From a checkpoint of a small encoder-decoder audio transcriber.
Training: soap at rate 0.0015, 18300 steps, batches of 128.
Rows from block 5 of the audio encoder, named by matrix and row number. Rows with one number belong to one channel. Each number is 500 + 50 x the weight over its row's rms, rounded and kept within 0 to 999. All counts start at 0. Numbers have three digits each. After the name is the row's rms in percent of the matrix's.
# filt: filter width-3 conv (encoder.blocks.5.filt.weight, 192x192x3), inputs 126-143, a 3 kernel for each
# gate: gate width-3 conv (encoder.blocks.5.gate.weight, 192x192x3), inputs 126-143, a 3 kernel for each
filt.32 096:528598489479560510504436432508486483410549410498457526519460478504491535488448468470597468495483524483478509520403506541387493523512456504541603521533511563460486
gate.32 099:465462482511530476539480508362521378503488498535478488458452548457455563502498445451482491524533480496454528438520407515561441537527433470440571485526428435482589
filt.33 102:496521479485563545484524431509512566507468436483457545510518437589540476522480458468552476519425477471542545540466504533498512537474510475605436581473505481504531
gate.33 099:506496571601393528487516418477484517578492542397469472472597543486409545608526576396421474478410446550535464564426525448519532514534580559490532485461546515450421
filt.34 100:568503459478437470439466524379579431529499555476512537509420575525522520486501468520509528540469414539614472450482432414571519496492578525487536616588447538528603
gate.34 098:434481448486516530507420595570466453494513462513503491447426594531434595529538506449461487457489553389619542463544471470497420565510470525478486434528544414510547
filt.35 094:481511410469511495534522502503543455493596508629509590512544571478525505523453519470545463495526457484443465449545511526477414491513405529490516537535533583443495
gate.35 104:491426529437457474430503511553501518494454479449520513473543510507523492600494555423486609538491487458514488501547544512496503591501516504497527552523410527541489
filt.36 102:506516480489458612495424555484556560499532464548471510405484449531502587500477464489561420364644378438642446511437529481491494546463474461499533401501499447610513
gate.36 101:483476490566496466452587451456528474511522520600440517444594560579405521525491528470464529541485455525517516502491469609496466555528604478533523549537441468528462
filt.37 099:464509485490457473547416509526530492555513473510437555454470506545434482493482512514532479505566442511538483457444473508582434447515448525502476418503576533454570
gate.37 093:540552470481504446509530501526565398490544573461557524516452483556441444544529511468430534467537448383539514553449412492467418468482579584488565551489518496484507
filt.38 104:390523487541567493527499587552332607423503477488507471394559540547457509522508555440485518495460484416531556454515509556394503468523503464532516453620500536468514
gate.38 096:469492487507452500508536508467509521532506472501442482546416586512508462511486528469492444542418428451449364486509513488463521485481472485504578576551563545436448
filt.39 099:558517450525576469562536579556503511528418480541433443460499501609495604547411544509566545490504440433484534525534505494428546583471539548596539446524433447444437
gate.39 095:585461469557382518523494488460448572518495584507456438404546513482535481522417549520515473539536513600477526574504452512567508543446517449563476538533575465492539
filt.40 100:455487534578574431594464473456561384510484532463522465494464584571484572513503630475613502456466456479509500443497573469507456497478458489479467490510512584397578
gate.40 099:586494484437628450561466487543482461545414497442494451552453557519489585537499578535366462472453524466565418498441525479524494466511535496506438498475578472464512
filt.41 102:459499477465554483524555466534455469618518501553482503500470449527497529507485540556430541484590431600512488519526519512545441406464459441506541455416557530567438
gate.41 103:435555537394541442512498498465472536508547519466556544529517449541599552505480542587481615477591537426482499450421575496559540555488555427626496542509415455534529
filt.42 103:563551506465542536462476457384455485553449527541409556452529499505506518494460487515441527503394536528554557548462447526498504487460513506375588583396495554531471
gate.42 103:459478478535503493446527468562495584535491484530544497481524551553476528541481532548471520601571477459533383495535485568549517626472442533460554512567430496456459
filt.43 099:519517477466495548487586516511517595542472513544518523470500458534449536434536487570525512457559434460500441593568482408561577442550638439474533529505420536511529
gate.43 108:553536508441521521555415598414480582597556378555424514397557497563586433452619499513461514457482524454622444536534559470490475544496530483549447482419455530542492
filt.44 101:561542476521470597489472534547480454497518559538485473523407539567583504540510497520464530442517479499486540567422514414534489439539575515480443456462636546537500
gate.44 098:476498479512543541555448437470484356500403506551529484515512515553535451562545531466490415514531481538485524467563497475568591522503588550486419551616432526454564
filt.45 101:463450537439557508519486461512367479461595528500593452473472524540512622576493438458592500587367503445488531446551494455562446535492520538473492498499546567413568
gate.45 098:504531455407408518522494541426507491479508391444445546571481538538482486475557452551531460399528555526594466571497522519513469514371566513564462502557481448523508
filt.46 100:541505431479570512540532478452449487483465379488433371447566409429526575450522470474606518499551438529479613432506504486397483473436480488470478437474509460445512
gate.46 100:400572452505469386465469532447545528555544565570537486477567452557513475530506540574470427516446532487490554475511593624399533490486479481540554473530490554551506
filt.47 092:542499533522467618564509501519533467409516494505491506498470522491466494431566524435562506499421548497351424493517413498475511469471416509496483463497566457475518
gate.47 100:568431545570367506492426472562544539563529456469462535511515512450497485579464517466538502489498544489526607442598475462563406520544425545575458505493421503453543
filt.48 100:494480514468524515572493447525492443574432525558458577482487516523455469498467531523545491498615538410550414536500491405509545491559544566432535459456567600480567
gate.48 095:537486539512437580474538534497473577576460386437402559472585437543548506522451528489499542547473455466489400507512610520501476545435486491482453466512439562511535
filt.49 097:519459531391506506459604421531485539388561559484458505493582475519489464516476621498503475453461531454528470546464460461511553491468518471484519559486495565571584
gate.49 098:501488454452467461493559454459515495460466449446522475476494470590396493510575492448521599465511477597479463446511336417513446420494511489548472514435532559521500
filt.50 104:522548542513515543564416486583480485498573493607515448564486457549529467555537430536409431546482514496523450543573550504530472483461489483520414440490482531488579
gate.50 103:544500506527536451548505586459482535533529402563543576459545507455535492479538513424346469445546528621482535530590384459572470608462480533507563514549556478511495
filt.51 100:521446454525439428480487528578504512539503495483566521515448528418497459344627400537437423541519485474566489479493552502521491547577392479479529532541551472394464
gate.51 099:532506502508573438524513438413588396498677438523471455478462522512478426516418450563381518470502444406519485549520529478468455489654500478521575530482490473602456
filt.52 102:429548625496540529587440502475517498528559531544524483496574378541491462526460456449574507587510488493523599515551555543520534530561462455455530493456408447503449
gate.52 108:507479400515516510520490547512489432403499482508496499473478476523503532523476539550547508443472550514499508473499456472528435400595464591593382487511572561492634
filt.53 099:462468522486546471426512381480536471384506529455498482532410497475511479584463519509584517440508429526355490606470625441467506467473431533415545490468559459537446
gate.53 092:498421551444362500492523538499497440519486446591541473473513416489562496442547522598426466597434447452496461363527505493493437501544432483584457569453426525503495
filt.54 104:554511496583514551569469495418571456557418559500469563489493498544488596536549433412472586556564519500397583520571503470554470559593493536604444496552519554537477
gate.54 103:453514515544497506581524492575432550535373491481527541432511491474579521503442532464413531552529532530518503387465458488487504471504513432434546472576414544518459
filt.55 092:484581486425529465524506515402485477542557510561488453548522454452447485429502519562550472524556545462586450456436522446484547510587453495451593536585503492497523
gate.55 096:545456477584417363546504448413491564421561477546555437493527514481475472501646495463472547453517463505342500481449391488467443480545514403604460547494528484514522
filt.56 101:484453432508446463485528618555437426527491581443542446468525501526488545554416537488554492536486526489499403514571483564406596499493600422628492478463516529473446
gate.56 099:438574476569547544523484416478502540535372539511509522536484433522520484405536559480509522420502593451552499546450506444472553570610423443555484551499469505465453
filt.57 104:502533498521517437431467561526453518614477540512607432580437526539498513532532504449562526502506562562396592484472520464580429516547625439507529471501486465553532
gate.57 105:532457438522426429490524614479557451572559353449593551465434441472504555534500509441515476527539480469476523406484522519435511444513398443541500541428531572458501
filt.58 102:480441457429489439556499512481433451495454515491445520478603472497556436374586545481530530422626520611480456507452620501499500480465560513516497487481482479456444
gate.58 101:531454440546431512353562540506520559495504503387477517493550476479448537410540433566447583421537552509454434589487461489596476591479514543512413524454519446549507
filt.59 099:511532515553475601542533528534434500496536502409535492476552523549540454531528391518542480499508489503493536489494454495557541541403546518504575526539468466445544
gate.59 103:524433555485468471508479494497602450523421509561560473556486493542560428449568438451582534504548527463498453629481400579556464460482520420494539479627469530496472
filt.60 107:406491513507372531560469512584519489477461527527370502533545541460498546499501483518490559543587408487475485501432417543508525388479488489466564532484525510453491
gate.60 096:496455506493532515584443505393520518533468522442464542615444504550494437538620399492510507526512439492544517402579532482471529485509576511471420548466524515572485
filt.61 096:558478495466435531514447476416396499469491479394562575533513522445579458428426503407553432533496462580456539475399573425514553472564426486589477465546469486530485
gate.61 095:540466457504545517537514476483561456492476551425533657543516539455531464519487460533408436462652440465564444541536483491544454521525487498478563417575531465542512
filt.62 097:565506511505466472418464481570539553542524485480505513462450578473536470399505459537501453492499456488572518512573529582486445490515494473492538480394402475417503
gate.62 098:555404511538497481553496428458450470578503490499412481512462515509451624516483516522560513466624511525483594585595403446515455506502511575596369422525423476400552
filt.63 101:455612431469542521443519520587548453545507395566465521404476407558531540516487519499483445456365507485490474637451457557476496527424445469462493537390568516569471
gate.63 103:486440451483482472483519432564511455516463518512541528509617400414541417486533551543519492516527483465519438455557516537515487441484495538496511458491515560527482
filt.64 098:476451466487464585533449565494511448519476493457594453481510483549509591450548523544474465520563435631466507495464532521461536507441415417418453537565517566509464
gate.64 095:516452509505504478569474552480532512531483499478635491488587412511511554474429538488488469556471531510511529441517444461483574447524479454529510529549505406509493
filt.65 093:583581500499442460401535528516524546489467491400499573471451520510508451490544514452539533545443495533517548504501546473503499478579513443519509445505460444498477
gate.65 095:507382488439442554479485494611554461355518499604533591468559497429513586537471448531416594518599501575464493521498521540460599471426553512445546386521471469468559
filt.66 104:447574503450527456508496479596462513471503450514536530489452410517440498452491555605460488501491499536575527450549484421561527433503460586476559549497438524538537
gate.66 101:480418511470523559451476520471471472474510490426505486434516416538490524498487533451429548466386583407483372544442437508395477440546429424466511477518560515451495
filt.67 101:483559433448493430494539463509487512472513535541485557482512500488593510461516401548559465477553514457502454473523549506509461468591474525522561475525555479607571
gate.67 100:491523516445498434534550562563532430437455504478551412440529522514511525538474464533519484554505418397442560551453529494501579570460435466488375510509550480604448
filt.68 098:471378483539500420503489514561431472586486420520631563446502508544535522567429482463534564523492441572442566523495486490503514550542510455483485455511512495551459
gate.68 102:579489479569580515558510478422482400655449576567496457478504444561541413454524523431504582556518523498596517501498574566521502496469493499606498641589529597512452
filt.69 102:551520508458481479530463508462604451501457424659536508509520503480534551439429549516506505645390470562489512556508509490546494459530491399488417507526520495503519
gate.69 094:487526460410425403453529507445416489474458459417501536553555442464509505446590494375424500404513453477527461491392474487391529566510538510468510543523526606503527
filt.70 102:428615505489570477458511529494556492610447535517461513560401484579539381454465550458448552451479413514575491542533508508459532561528553434580449531401570508434480
gate.70 103:455637385587489496458510477479564449527485491549490504523555494566545456517434495477516491464569471509536518539598433562452579472426521435541434546484599517523492
filt.71 099:514626534552609364461497513434496633521434464457432451422498472516520546485569513420552563449425564524549467543408472540519492467492462568516414550417477488518479
gate.71 096:573460534478401476498496449497499494546454503613415476576470512519507464555468571572438580501540449518463509554483539515547547414503556591557468517557575488435517
filt.72 093:585430581459494438502458543503496501481404419463509446417501446449608457564564431530493441473448441532559469452502499438549460443510465463445561559478488564533494
gate.72 091:488393542491618472492451467534488415536513500592552528505505501536495454520436484574455470536515548501431553540467470505495509450468371539450525542559543366469479
filt.73 102:477634580571524420479494459496582522509475514479625507468484549514489523480525471452523480507472568531514447534449513452547499516490465502484455459461506575472556
gate.73 099:543413489536477438430540507504454485532500596543485540514537489588455460480498511480463570486426527460456464375479564519491484491538490467603498480523480464474452
filt.74 105:456558503573424477493502460507545527652466426360614530385514595565516449541535461468509462488548494523431574536501436458424451436418512492455449498468492462522524
gate.74 101:471547457434485554553510525459493613467444498450514451498505474485471537499542556479439456448523470502460521476425475654542493442463449508456508455462588573512455
filt.75 104:369471538482528439501507501503538438444564393544382496598565583531556475509544487489517396523543527481444492511482546521380494519484406515489577506496516540446483
gate.75 097:385466511522411574540513501477460470544492535465426631493636541515465385480541475485467468562547457487471433487465480497524487479489474610415492480564594504443478
filt.76 099:518457534535524439469479557489426474515495515617473517537477532404495474530523545508546578578481457450554475522485488446474486544554439524502498513494566472476468
gate.76 100:488591481483527432504425498490574505440483524472561479560544419513415573449531444504501477518541478622470439513449449527519509458470519460551505492555564498549518
filt.77 107:537409421553404495461508541563457457579551559483558517486526538364426544519531492425635517441515524522588585505545509380568467560492493475373518473479425462571562
gate.77 098:531548536490410504535443477528507559442543514486489482520465449528459508440493450466470560477439451449496575457542513556474428509472497488536547421470455516496499
filt.78 094:503528463541510515429567508416589549548527515531529488482474486443504472414474514457468472521442437584505483427487423532554458477474520443481503574604518513379580
gate.78 106:445519405579494403436554559451495432417481598492495522480436500462585433543444528532521538526525484511482543531421462497514396522474520535464493561497492557475550
filt.79 103:539452481381489566530509490576419516546527456475502486475526556504573511414541487498483473540588511450523533460511505600399422433551471559465453474502520522480528
gate.79 101:586455497415579447523474513529533512625453465542634426508551453484533529482468483621451472466611458554504447494459510509515526483458450544430534481475491492522474
filt.80 104:445476443505493508492549484419504510507523562600465497498503525517527556498473521491566487558521439523539517493549545440483517546486542534520425510467494482530527
gate.80 104:510497448523435488521461509426530477494498440407595513466430513436557500464463537514500565513415483470504416480551496502513501377527525495485523467556537549466459
filt.81 095:442486520519454580511424551488572515355463454534432582469489530557488493467479433462474464500528459457453490573456582518437478503455429468468627481531470450437555
gate.81 094:549588532500533435448468535562450482497523429509446538457344520539456529473419526588493465547432494430474492471493505354518538496531514431446511443571511444491507
filt.82 102:531479439429491481503430441473503581482601464508581456492421527497461524514585455536505546522504461464548603545445520538595540476572497412604525597448514486484466
gate.82 100:525500386508465525524534505497536505490604555445484479568507482454454481547555467452599509520477486387601526451513447492451602515507441471476644536498504517488460
filt.83 108:542490480603478471540523494502498494415538481495560460492532445531523451543414475587593483495524397481446586462450628563477447546484539505453559510504490431511531
gate.83 101:508455457530477410540550551605495475565450378499556447582516502570429448519493560375625433446520492470430545497509527464403495561577428438490470508515523552425544
filt.84 102:500530509439536524467619446502508505446456501475538477456495602562465496405625539454516539478569409556472490544521529438445517450552512461481467532423504490584514
gate.84 102:517498516498460480552443465434491346481503544421503518547461471515471512539481477576406573522484525497490569520564427454500556562564439574498462487500413500477521
filt.85 100:614583478405562504516510458444547488449524477452532477433558533438598487523455563619497574488422490536535545558439452428543499471447512467506479516483474477449514
gate.85 109:558594507460502491548449427431444497538533490515571513461572478442434538541466454476452523495585496523581437431516501596507474527467594519462544505596481497434553
filt.86 102:535438488496444570436437449500500466420507456492520424531495540484474493500532479503437539539511480554491559510484482516488570458501514540547498538460492509487494
gate.86 105:453437521403540508572519521431603450564461495536421573504507493547533527538514557498592545499600448438543508475588506578534407502480458554443526485507571498476424
filt.87 096:520481515496528428486484458621418432463489440552496490491437481533513538434526579481450456445556592493422516455593419546476542503485431500474508498479469513504570
gate.87 105:536508538494470446574509534473446486489495424542496532503452366499505461515525524489496508554499595539468542477455490449547553529532430443571484590472539510483471
filt.88 105:511502510474562447430541521466418500542462537533444548517497518516521509452464425560502606540486489459458451539518534527482540447545438396564485539592522516502486
gate.88 104:551545387531490462499464518438440441507541407566524553545528412540441508526480388576442497441504484494554520429505538520500515523515501518530338532513454491597553
filt.89 105:533494523535505468454500491514521518468555379558534505409586472448572483495578546493507505576574436430553546441517491441526534484527555497569452532495474518464492
gate.89 109:469543448558536451525457531482467535460528583481529527487467487533481647489487539545474495535449520535467508453495512478519474619515565512594378447509517464508531
filt.90 104:523544507456574503436501573476397516459505488364544435460462471500487475503473501527488467446546525455480550496488511550443502456526571487415553459438548540512524
gate.90 101:505492545625436457479585475513427496509423484433444480495540493454670418485576484599528489481478538535403498503478448480456536593413592556510532592524506455425493
filt.91 097:469436548410529547581526542537459468490378521466578438539519479416602416486561484454561565514469510532464502528484529471544472484454536500481614479618387540569428
gate.91 096:459612433484580475547563416378496504520496486554489533584498521580504440510472516595457507468591456538474524486494495550501471556431533525439604486483504523536531
filt.92 104:514494523531453428504568437559522530589461509533518412515540516527389557534529538512669497562481542441482524511500462521487529427474533499556485561447484442474427
gate.92 099:540498507416429533567533532455510364565445567519472480465463545479434511544493495511513491485471474553462440530510477597454359493543473401551631513458444576453412
filt.93 099:513447490444505534497558566481564475415499572433397587539395398620483533502439557497525558495550450361477459617512516507510526516551554627506509370567506530546531
gate.93 102:535507513475476548491498537497418488419596385605454500562511423493460445471462513580533528410480543446613422494533441542457559597544438523541413453547492547519537
filt.94 098:417523522459449516515572492385553487579486565496484553481417466461485536540505538541493385436470521520396542544451490468543422386509522534465427514515624532524487
gate.94 094:624560394447514490535502510511493425442514465507414462496551464491565506483518536474577565550425518541441483447416444459481505391488491568482519483479530441553453
filt.95 103:463577479533504411546571391513454554366495558506513514479489546488435485527504476423529544496521502511401520450477478507511436425474507410578520514522585460452540
gate.95 102:525452457461473465501421558514487447586353476536465526533509468521518548463443454564530493493519491486455499472468524454541468575438407414560461460575562508483550
filt.96 102:619562510488545517567451423569371476567462499454553480473477533466397435551356474547450471500512459495547462407504469505475466518456527497488510565430501517558525
gate.96 099:513558500560534411486529505536517506487430452497595414501557446564478502476498569535427499432516543532432461513437545487485514525495529448574463569465460478476512
filt.97 096:470546433532459419424449485518529439525505536463501529484469527506443481524460499536464549493478521513472547502543446485460516503503430485521532562441446444523479
gate.97 102:515618456522510618490569561455629465521460385559535558473389530475444441527436492458567429543638380499588508471528433467446518424433486516446532533486447461482507
filt.98 104:467462587556496438510466520563525457415536485534515449496556554497531525507525503465605474463505442514499445537413509499463473502446439535482476582496379492487557
gate.98 106:577561428560537506482575548441549446519468428492562448477393518496506579472537571472605462559450501508532459429550526558501550394528469462582522440433607545442381
filt.99 096:423512543496514502435640455522455548535546492521517397568462523508409509570453487471430553580538532465512524473520502504572530449460424527463489536503494472465557
gate.99 103:473481484461530471497512492524436455516502490562435527487583467514531590481519460442505468505445505483488576524521414462424499468448545399636522506505614503534454
filt.100 098:453500501538479410520547515491586503497538455500452563400534545562459443459406581530413491506550471480460529639554474541410479483591508605458568490468500517491574
gate.100 097:447480450489597474468531482524558406544566528516465512523570539600515493451488549504462473589499548506549509516396501514471567387520548546483399512433445503517485
filt.101 098:539447410502409492503379461432540478395497533632412444415509528437470482560474534536502462507495499390513509541507444420445492532504529569384536517381546485418518
gate.101 099:520562453447573305546502492408424447490545519478598465452554429459521559486496471487452459460484567532571463470430489521499539507538470483549467575499535474506437
filt.102 108:481462475546464481572412462490523445450405462535450501482528511485565415501474516537416494433584479575512511392495483556550430440523559434516528491491552415488457
gate.102 096:432476439403418602475484516543461458473415468481565439501435498583542534565532461410622410510443483528510593462546530501606558504408527556484500386531457505524475
filt.103 095:504489558471418473513518528485391458501507492464606495484494552434544527434596461578432525470572620511512443500537464456490541468572401452537507439487554499479545
gate.103 098:486572480400477555453503484486452567588593481455488522548425451457523516516464495559504558374538444486576441508523505565504599573493545485546515547494490549538478
filt.104 101:551627466487403493467570549462432486503396536434516594522499618516441480533488456429463590510571448554430432471467567515522477515386559524477577480469465485428496
gate.104 092:445568421472640469447472534504506445503496385642407429472455499543488436489521511491491405426530544456492578460469492502496539470421562457544555529467492563428545
filt.105 099:471532469497481510529512473489484513469573494436508509440611611516465481531482562507500609446431494562458531542511449490598531532430482557494546464476516459492618
gate.105 098:507539497563516485468427475485430504507466540566542592423454521482549479499512418486456421570459397447583551573497561539505446500557558501358506509387410361525477
filt.106 106:522554410427511584502446456513546418514504618578433532495528507455501488587523485423478508403531465436461533562514464503515596543444523513478562550530457493459526
gate.106 105:498542495489556475594482434396538507445588448510480490495516438441495477447597502470509625402447583499534508540563395523448627522546498473596427557453465525489542
filt.107 103:488592539484531586465549468485579566456515467452455441572522503457642490545489450501434545504446556489509431451510566541519470532592547536483536541495429449428494
gate.107 103:537509512433576474538556502595521511444478481422501550497567432482433548445540606451454530519580522553519533457525529441541552480531604509455531561508502466413637
filt.108 105:442543459544484487488451636371473559532457373444521467585521528591477384543492534529459552490578470555503523483517528522626464573497484403453505494549529503472485
gate.108 101:474459602644458413443461577455492536488491556487561512474497537653566480520461482442469559425543598486459466475461486529555466607487499523525578563470448555582421
filt.109 105:456434500554490474501521580595497564473571560404492487505549492513488514559521484410570426560510490501494535499501545538552520536497477540514665536487505478556416
gate.109 102:517545506520447500481500392526410443382517473557486513491423441598546547494489523539486441512500409563538414398614468508459564496380591413574404573494487534540572
filt.110 098:534485513414532466592398538545445471498454608507540435467494505540471547508540598506585544517588493526557438499558532544486504417501444525543505583570481413580516
gate.110 098:529458502457433477537525598500495431499506503447476564490526488541513466542604515469634484480499436435574465505497446532539435442493449521455561534518492450523481
filt.111 099:484617473594505523507493490505536522452574435404564501534582384486452517565432498456509492553520483517464413471441530566494527501494525489481546472497511507540487
gate.111 101:476527526485409509505472488497535434435526559486556631506467571555462491515510546431474538526489493556451481537471540571523430586454540522532443459540495534463548
filt.112 098:483473359498554533601431566471495535487539592461429513454514502543493644492510497521425443504491491564577460509592494522604466543480531469456464530485523498532464
gate.112 099:500589477492438356532465503395537516466467460463480540417493557490457528449463524528461485547432493494549535559524519492541506473501455399515448512579446609535452
filt.113 103:520442536552548507495548509522440543521639436628539418524484456579532499563456455564523458505596466533485497496466471524492506455466515559390502513537421512555463
gate.113 104:445516509460567486448506573442537511551501491466581417509448534383524561465502531477544526495497511492525516430532469466499490441471431468517487567426464545540528
filt.114 095:472496460449564488508443521501382502502504503493483446521527455502543565586528440525629509486453498515525491517581520490517480522543486458458576447465487455482495
gate.114 111:427453561442463524509589544549488490475473503524510479563509521450467633523598438443536591523536531471464483457600408513412473447460556449490555489483505483475526
filt.115 094:449490488453549447448602502497517505541542459479528439474490524560498463502483566535502532488492470476539544652460547581557569508516469463513534527535472497515523
gate.115 100:479443498464457479524544532486478409510535457534477506508605467443489620515481393473460488516488326499441581376596499523570539490474449505519494508516529489558493
filt.116 097:612500617435576482542489489496469541535475488481406482500460581512384466591489464463595484532503429519535463525418516532382535519436598534598542512535498412423540
gate.116 095:520452539423432440430457515406491435524510522538518469486466543453483612529528435518468528507478502486566431534384416522484618446445503556584522536542479481505518
filt.117 107:491539455507451433505425534498562532551461387425525595480521498534432463561470452495611499522417508427529503561516531490429577603521477533424580430428445431477450
gate.117 105:404454453548484499442593593488436560572475524454368410483552518518465456537456516555426481489540522486574417482536593548589546523594490542562534627519484508522483
filt.118 096:486549425503460439343463521480460468484448464586531536441545528505613509491489582390516501401508527556508465567427503474413551504445498448570423496465603434557547
gate.118 103:494464356518554508510426522515463600410509477534360468522520558497494588527503467457461501505503478480462479450503433491517469544495581496476520532516520514484469
filt.119 105:474537556485471543522454587573521461556417501524455493551529482504487519513556578520511446505408468534527568457508417526481557599400475531547438519519433524548486
gate.119 103:485429543531492487540471508503467555503544419512506540553502531467437589492443385425455432435464566421567469490450544508534582490528488406528420517530512571462547
filt.120 103:489477472458431410492457484509517582488494511522468528386571551560508567606497467600395485507517436445521513503568497465551529447463663473471536458541482490506425
gate.120 097:487560537380471523505499560437527513557448514444584491385485447542452505532537489453545418509477469558565521468453402429500427505454444466490511509509509509480478
filt.121 096:470527496359527503520560534555520522563427540563433425484474486544472503626497570507482564436498574520558466504538465502492490540542561515458477638486547590498458
gate.121 100:568450543489533470489453573554446465485492436523502438434529524461474542560461463503476537570509424519451513491418504422551539513504513562511566527621408494479440
filt.122 104:480427496393547500553497495539563477511473545488514452430436500498596508550444465478550479519464511458529432529539485470490511493478569428669518393495493328492452
gate.122 103:399531414443459472530585423454499467526546430477503580547512448519479527452509497636486469549457494436443584488529520509483449471529489563536512496485506517465472
filt.123 093:511487413535487543551632499542384593548458433416520466552559509419584494514440528496544494477484461561444465415501555516488568530461578402459515483590625455605506
gate.123 099:491528506424539372591468386504451411591519548387504481487563443607489534440484548535440528476438550464582444518367582468476542592613391468580503430518490466464525
filt.124 101:580576481465520558475505407595475530451534479508533357472494535467512526465504454412483519407530472446562466478408496550528511477507503519540523491485441551478561
gate.124 098:528553422511488492511523546439510475527436501456552501453515472450540626460581466460558586495473433604407499544507381517546456462458464462442471473456628579449467
filt.125 099:423511533501478529485533416489401476469467497522491513504482422559518498558465508517468446468374553546459548511440473502469479596475472472558454571450496439517507
gate.125 099:424563504448459540463555480404408426475436474648481585534504500502443437523552441550468518494439476443564543480530571435526478455461601456541561452553356514484542
filt.126 101:516481547579523528467431597510586549487475451471606615508531517548461541521573538524479588558518415623490450515576358522417487450571411539456516481390501445486583
gate.126 105:543555570445475493476502488585459398416474466451562578500480496545351480487475552484539508454508582506413548491559475554541452448463433439543468478392489517509513
filt.127 096:470554444511466555534552497511504539547554467468482497511554510531509529493528540454529517488470577483508496492373471589463510438479573402569492428557469434420539
gate.127 102:479542468594506475579609523574531508517491500488501466519514431522514485522532465448392536530530474583453536601492449502510522623434509497484517466543537561456509
filt.128 099:513520450445478477530521575482555587522509497488472517492413522499429552633442485449514497527488435469390527499556458468530493487576486417478551524467455543479417
gate.128 100:475394508410561523544457513558508467445512539465432487564540461493507499501470560492494555505494459515540537537509523517408580503504425437523549483433540610538490
filt.129 091:494584571425396570454542472490454540539443568550477529536471448623485480497535435553470508521527506530502545608494505520540452458415514586481467512550480472481560
gate.129 097:427542495470557475491600406518534525480493548495382648560519453524430494536458476435516408414494405475479492532449548496497484580415582591485494522471534460401590
filt.130 099:512482468471510553606388487586434468446618546497560517510492507486478556563444480555386445487494436474533524431564496423598522520509483523507525496467563494440611
gate.130 099:547503515462471592596450525468416531390492558520572402494576363551480537507459460520493542481559491476540576483578494444498429504488546457420581439559503512448497
filt.131 093:497529544584477529498513487534511499457497515504535489502591468468528501486510385526550439416441440506495462499467444481470556525520465578482534476513596537542411
gate.131 098:422530489520497512474479436424367517512488525514450524462487440462434499490458506461507472496563464460496608475560506640513552595580510471438465497516507556529525
filt.132 101:468472575470524516541481580508574476477559535450498514530538499451574515522440505473503590460475505486544496542467476477498446454493446536576374379512429466558531
gate.132 094:510499403495518577510500548520499540482513533422474460594504476454559528535524471449504511465419438436443515559508538468445508579469540432608445602435485575507488
filt.133 103:369579529601504479402616547519491506578494511506473518495461547502588483544485419522482483502468489509403507497451557467449539587341551513522449590446446451450447
gate.133 101:466453507483519535455533536482514468465550472489470435496620470562386516578563459566487506534467494501506541568491332500435497404525553486576430500428474491413576
filt.134 107:514458497450493464500502533560416523528557440500547493538500465413416550470482504484491415522592514466490538442563650395439572490472477523537468480464507479476477
gate.134 106:568518326517480530482503554523436461411554513489459527546466404519535492485555421511397499478586514555532420462453496551518475484589471486411509515501564510405505
filt.135 093:555478475549460403470485501508447609526506531502523446579475464465618417523512498512564554560590552682552533618541568556602528495555480490491453528573480524514517
gate.135 105:519454446504529509574645417542503449618541491524470516578482527473631486414414505516474487418519435458534547448515522491569448507566545552509532479514553532505481
filt.136 104:530520557521548449485552502504553502465525469388544563572481519601459507547529514454419451624400567496619528487528544545526430554505504551505531494494478435429559
gate.136 109:521541522532536467470480505453550517509434484474461543518451567505481536447492483514477525533594587522535500515413486516531431357583568466606465514473504550508413
filt.137 099:501501484558520513529479490562482498507544500556568484476519508475577402509550421529590482537514537573484571507498509483509543463533501492636386482540480421603431
gate.137 104:487417473512528435551402490623442542458505621421524576494544475483476482549531480552433451460523470568480590452512551526497434517500488528548406560415452568503556
filt.138 098:478601356561450534468538457616516402510471521436482478509532611539490434512494417429480528551621417565426421538488568487420462537444496579473442551429542474527524
gate.138 098:490512549417624545519454509496479445493479485544520517545484476389571503437497468467508450592584400463501476449429573371544502456538445496501483500624420501476485
filt.139 102:448482588450527484448519568526537477448447498427567487546479553592461539517553421494484511452463550571478467481554548508555482541583572486428519476514465500466486
gate.139 101:399554494437537422454520441443502555482539484419486486516480438477482376497497469483550500452494510454443503449512460469497488502542440430621370444520505515493501
filt.140 097:505513492440579484569420560479481508510522492473475520443499512467540441466547510432438622425561524484538456439445491600473469572511394486506471454462480399515482
gate.140 098:512503529443564541558542510446546461449551533462529542480562439452518612571428541554448429549491527569532458522447428536473554394533552426427584543527468614497530
filt.141 103:460548543620512420416445641540436615505472489476433454546509493529546541485530518524490469464472533570475484519543500580552494553554484483508516484533501512478587
gate.141 099:518526559545473448509496559467499566521562497584490406540554486369597482528424467508462468490454466516530473486400523467467565581514455494489408528490495517538557
filt.142 098:456505559549439599419577572423581438597371530434482506475510471486505543542477486583372622450499542571481438538485483466469554614406587433453415515442505528512484
gate.142 100:546574484479573488477489436458513540466422469535463492491564454521604529560518430508560517501471494449493496562463504463489497560396544466498471435518597454512367
filt.143 098:462562439467483575410486462497589465625467470452512473471460481501521527469551416504408528402508583541490506552455520588508468490530555410435584504503533532516582
gate.143 099:425511548412432549472460564381386613596367563499555474500429459518557416522508461417603535492513415540475461471572449604448467567427538559437489465391479441568441
filt.144 104:494451539522384569561453515492407495422515475395562557548487464529493481581619460464514427523528450512461438548448549530486481490483498487521580469493446428574470
gate.144 097:396433507462427504514520493570482472459473541584633460532539434486531481504531570377492568520417483564415454473561498526376537529489468508541463495521520494557453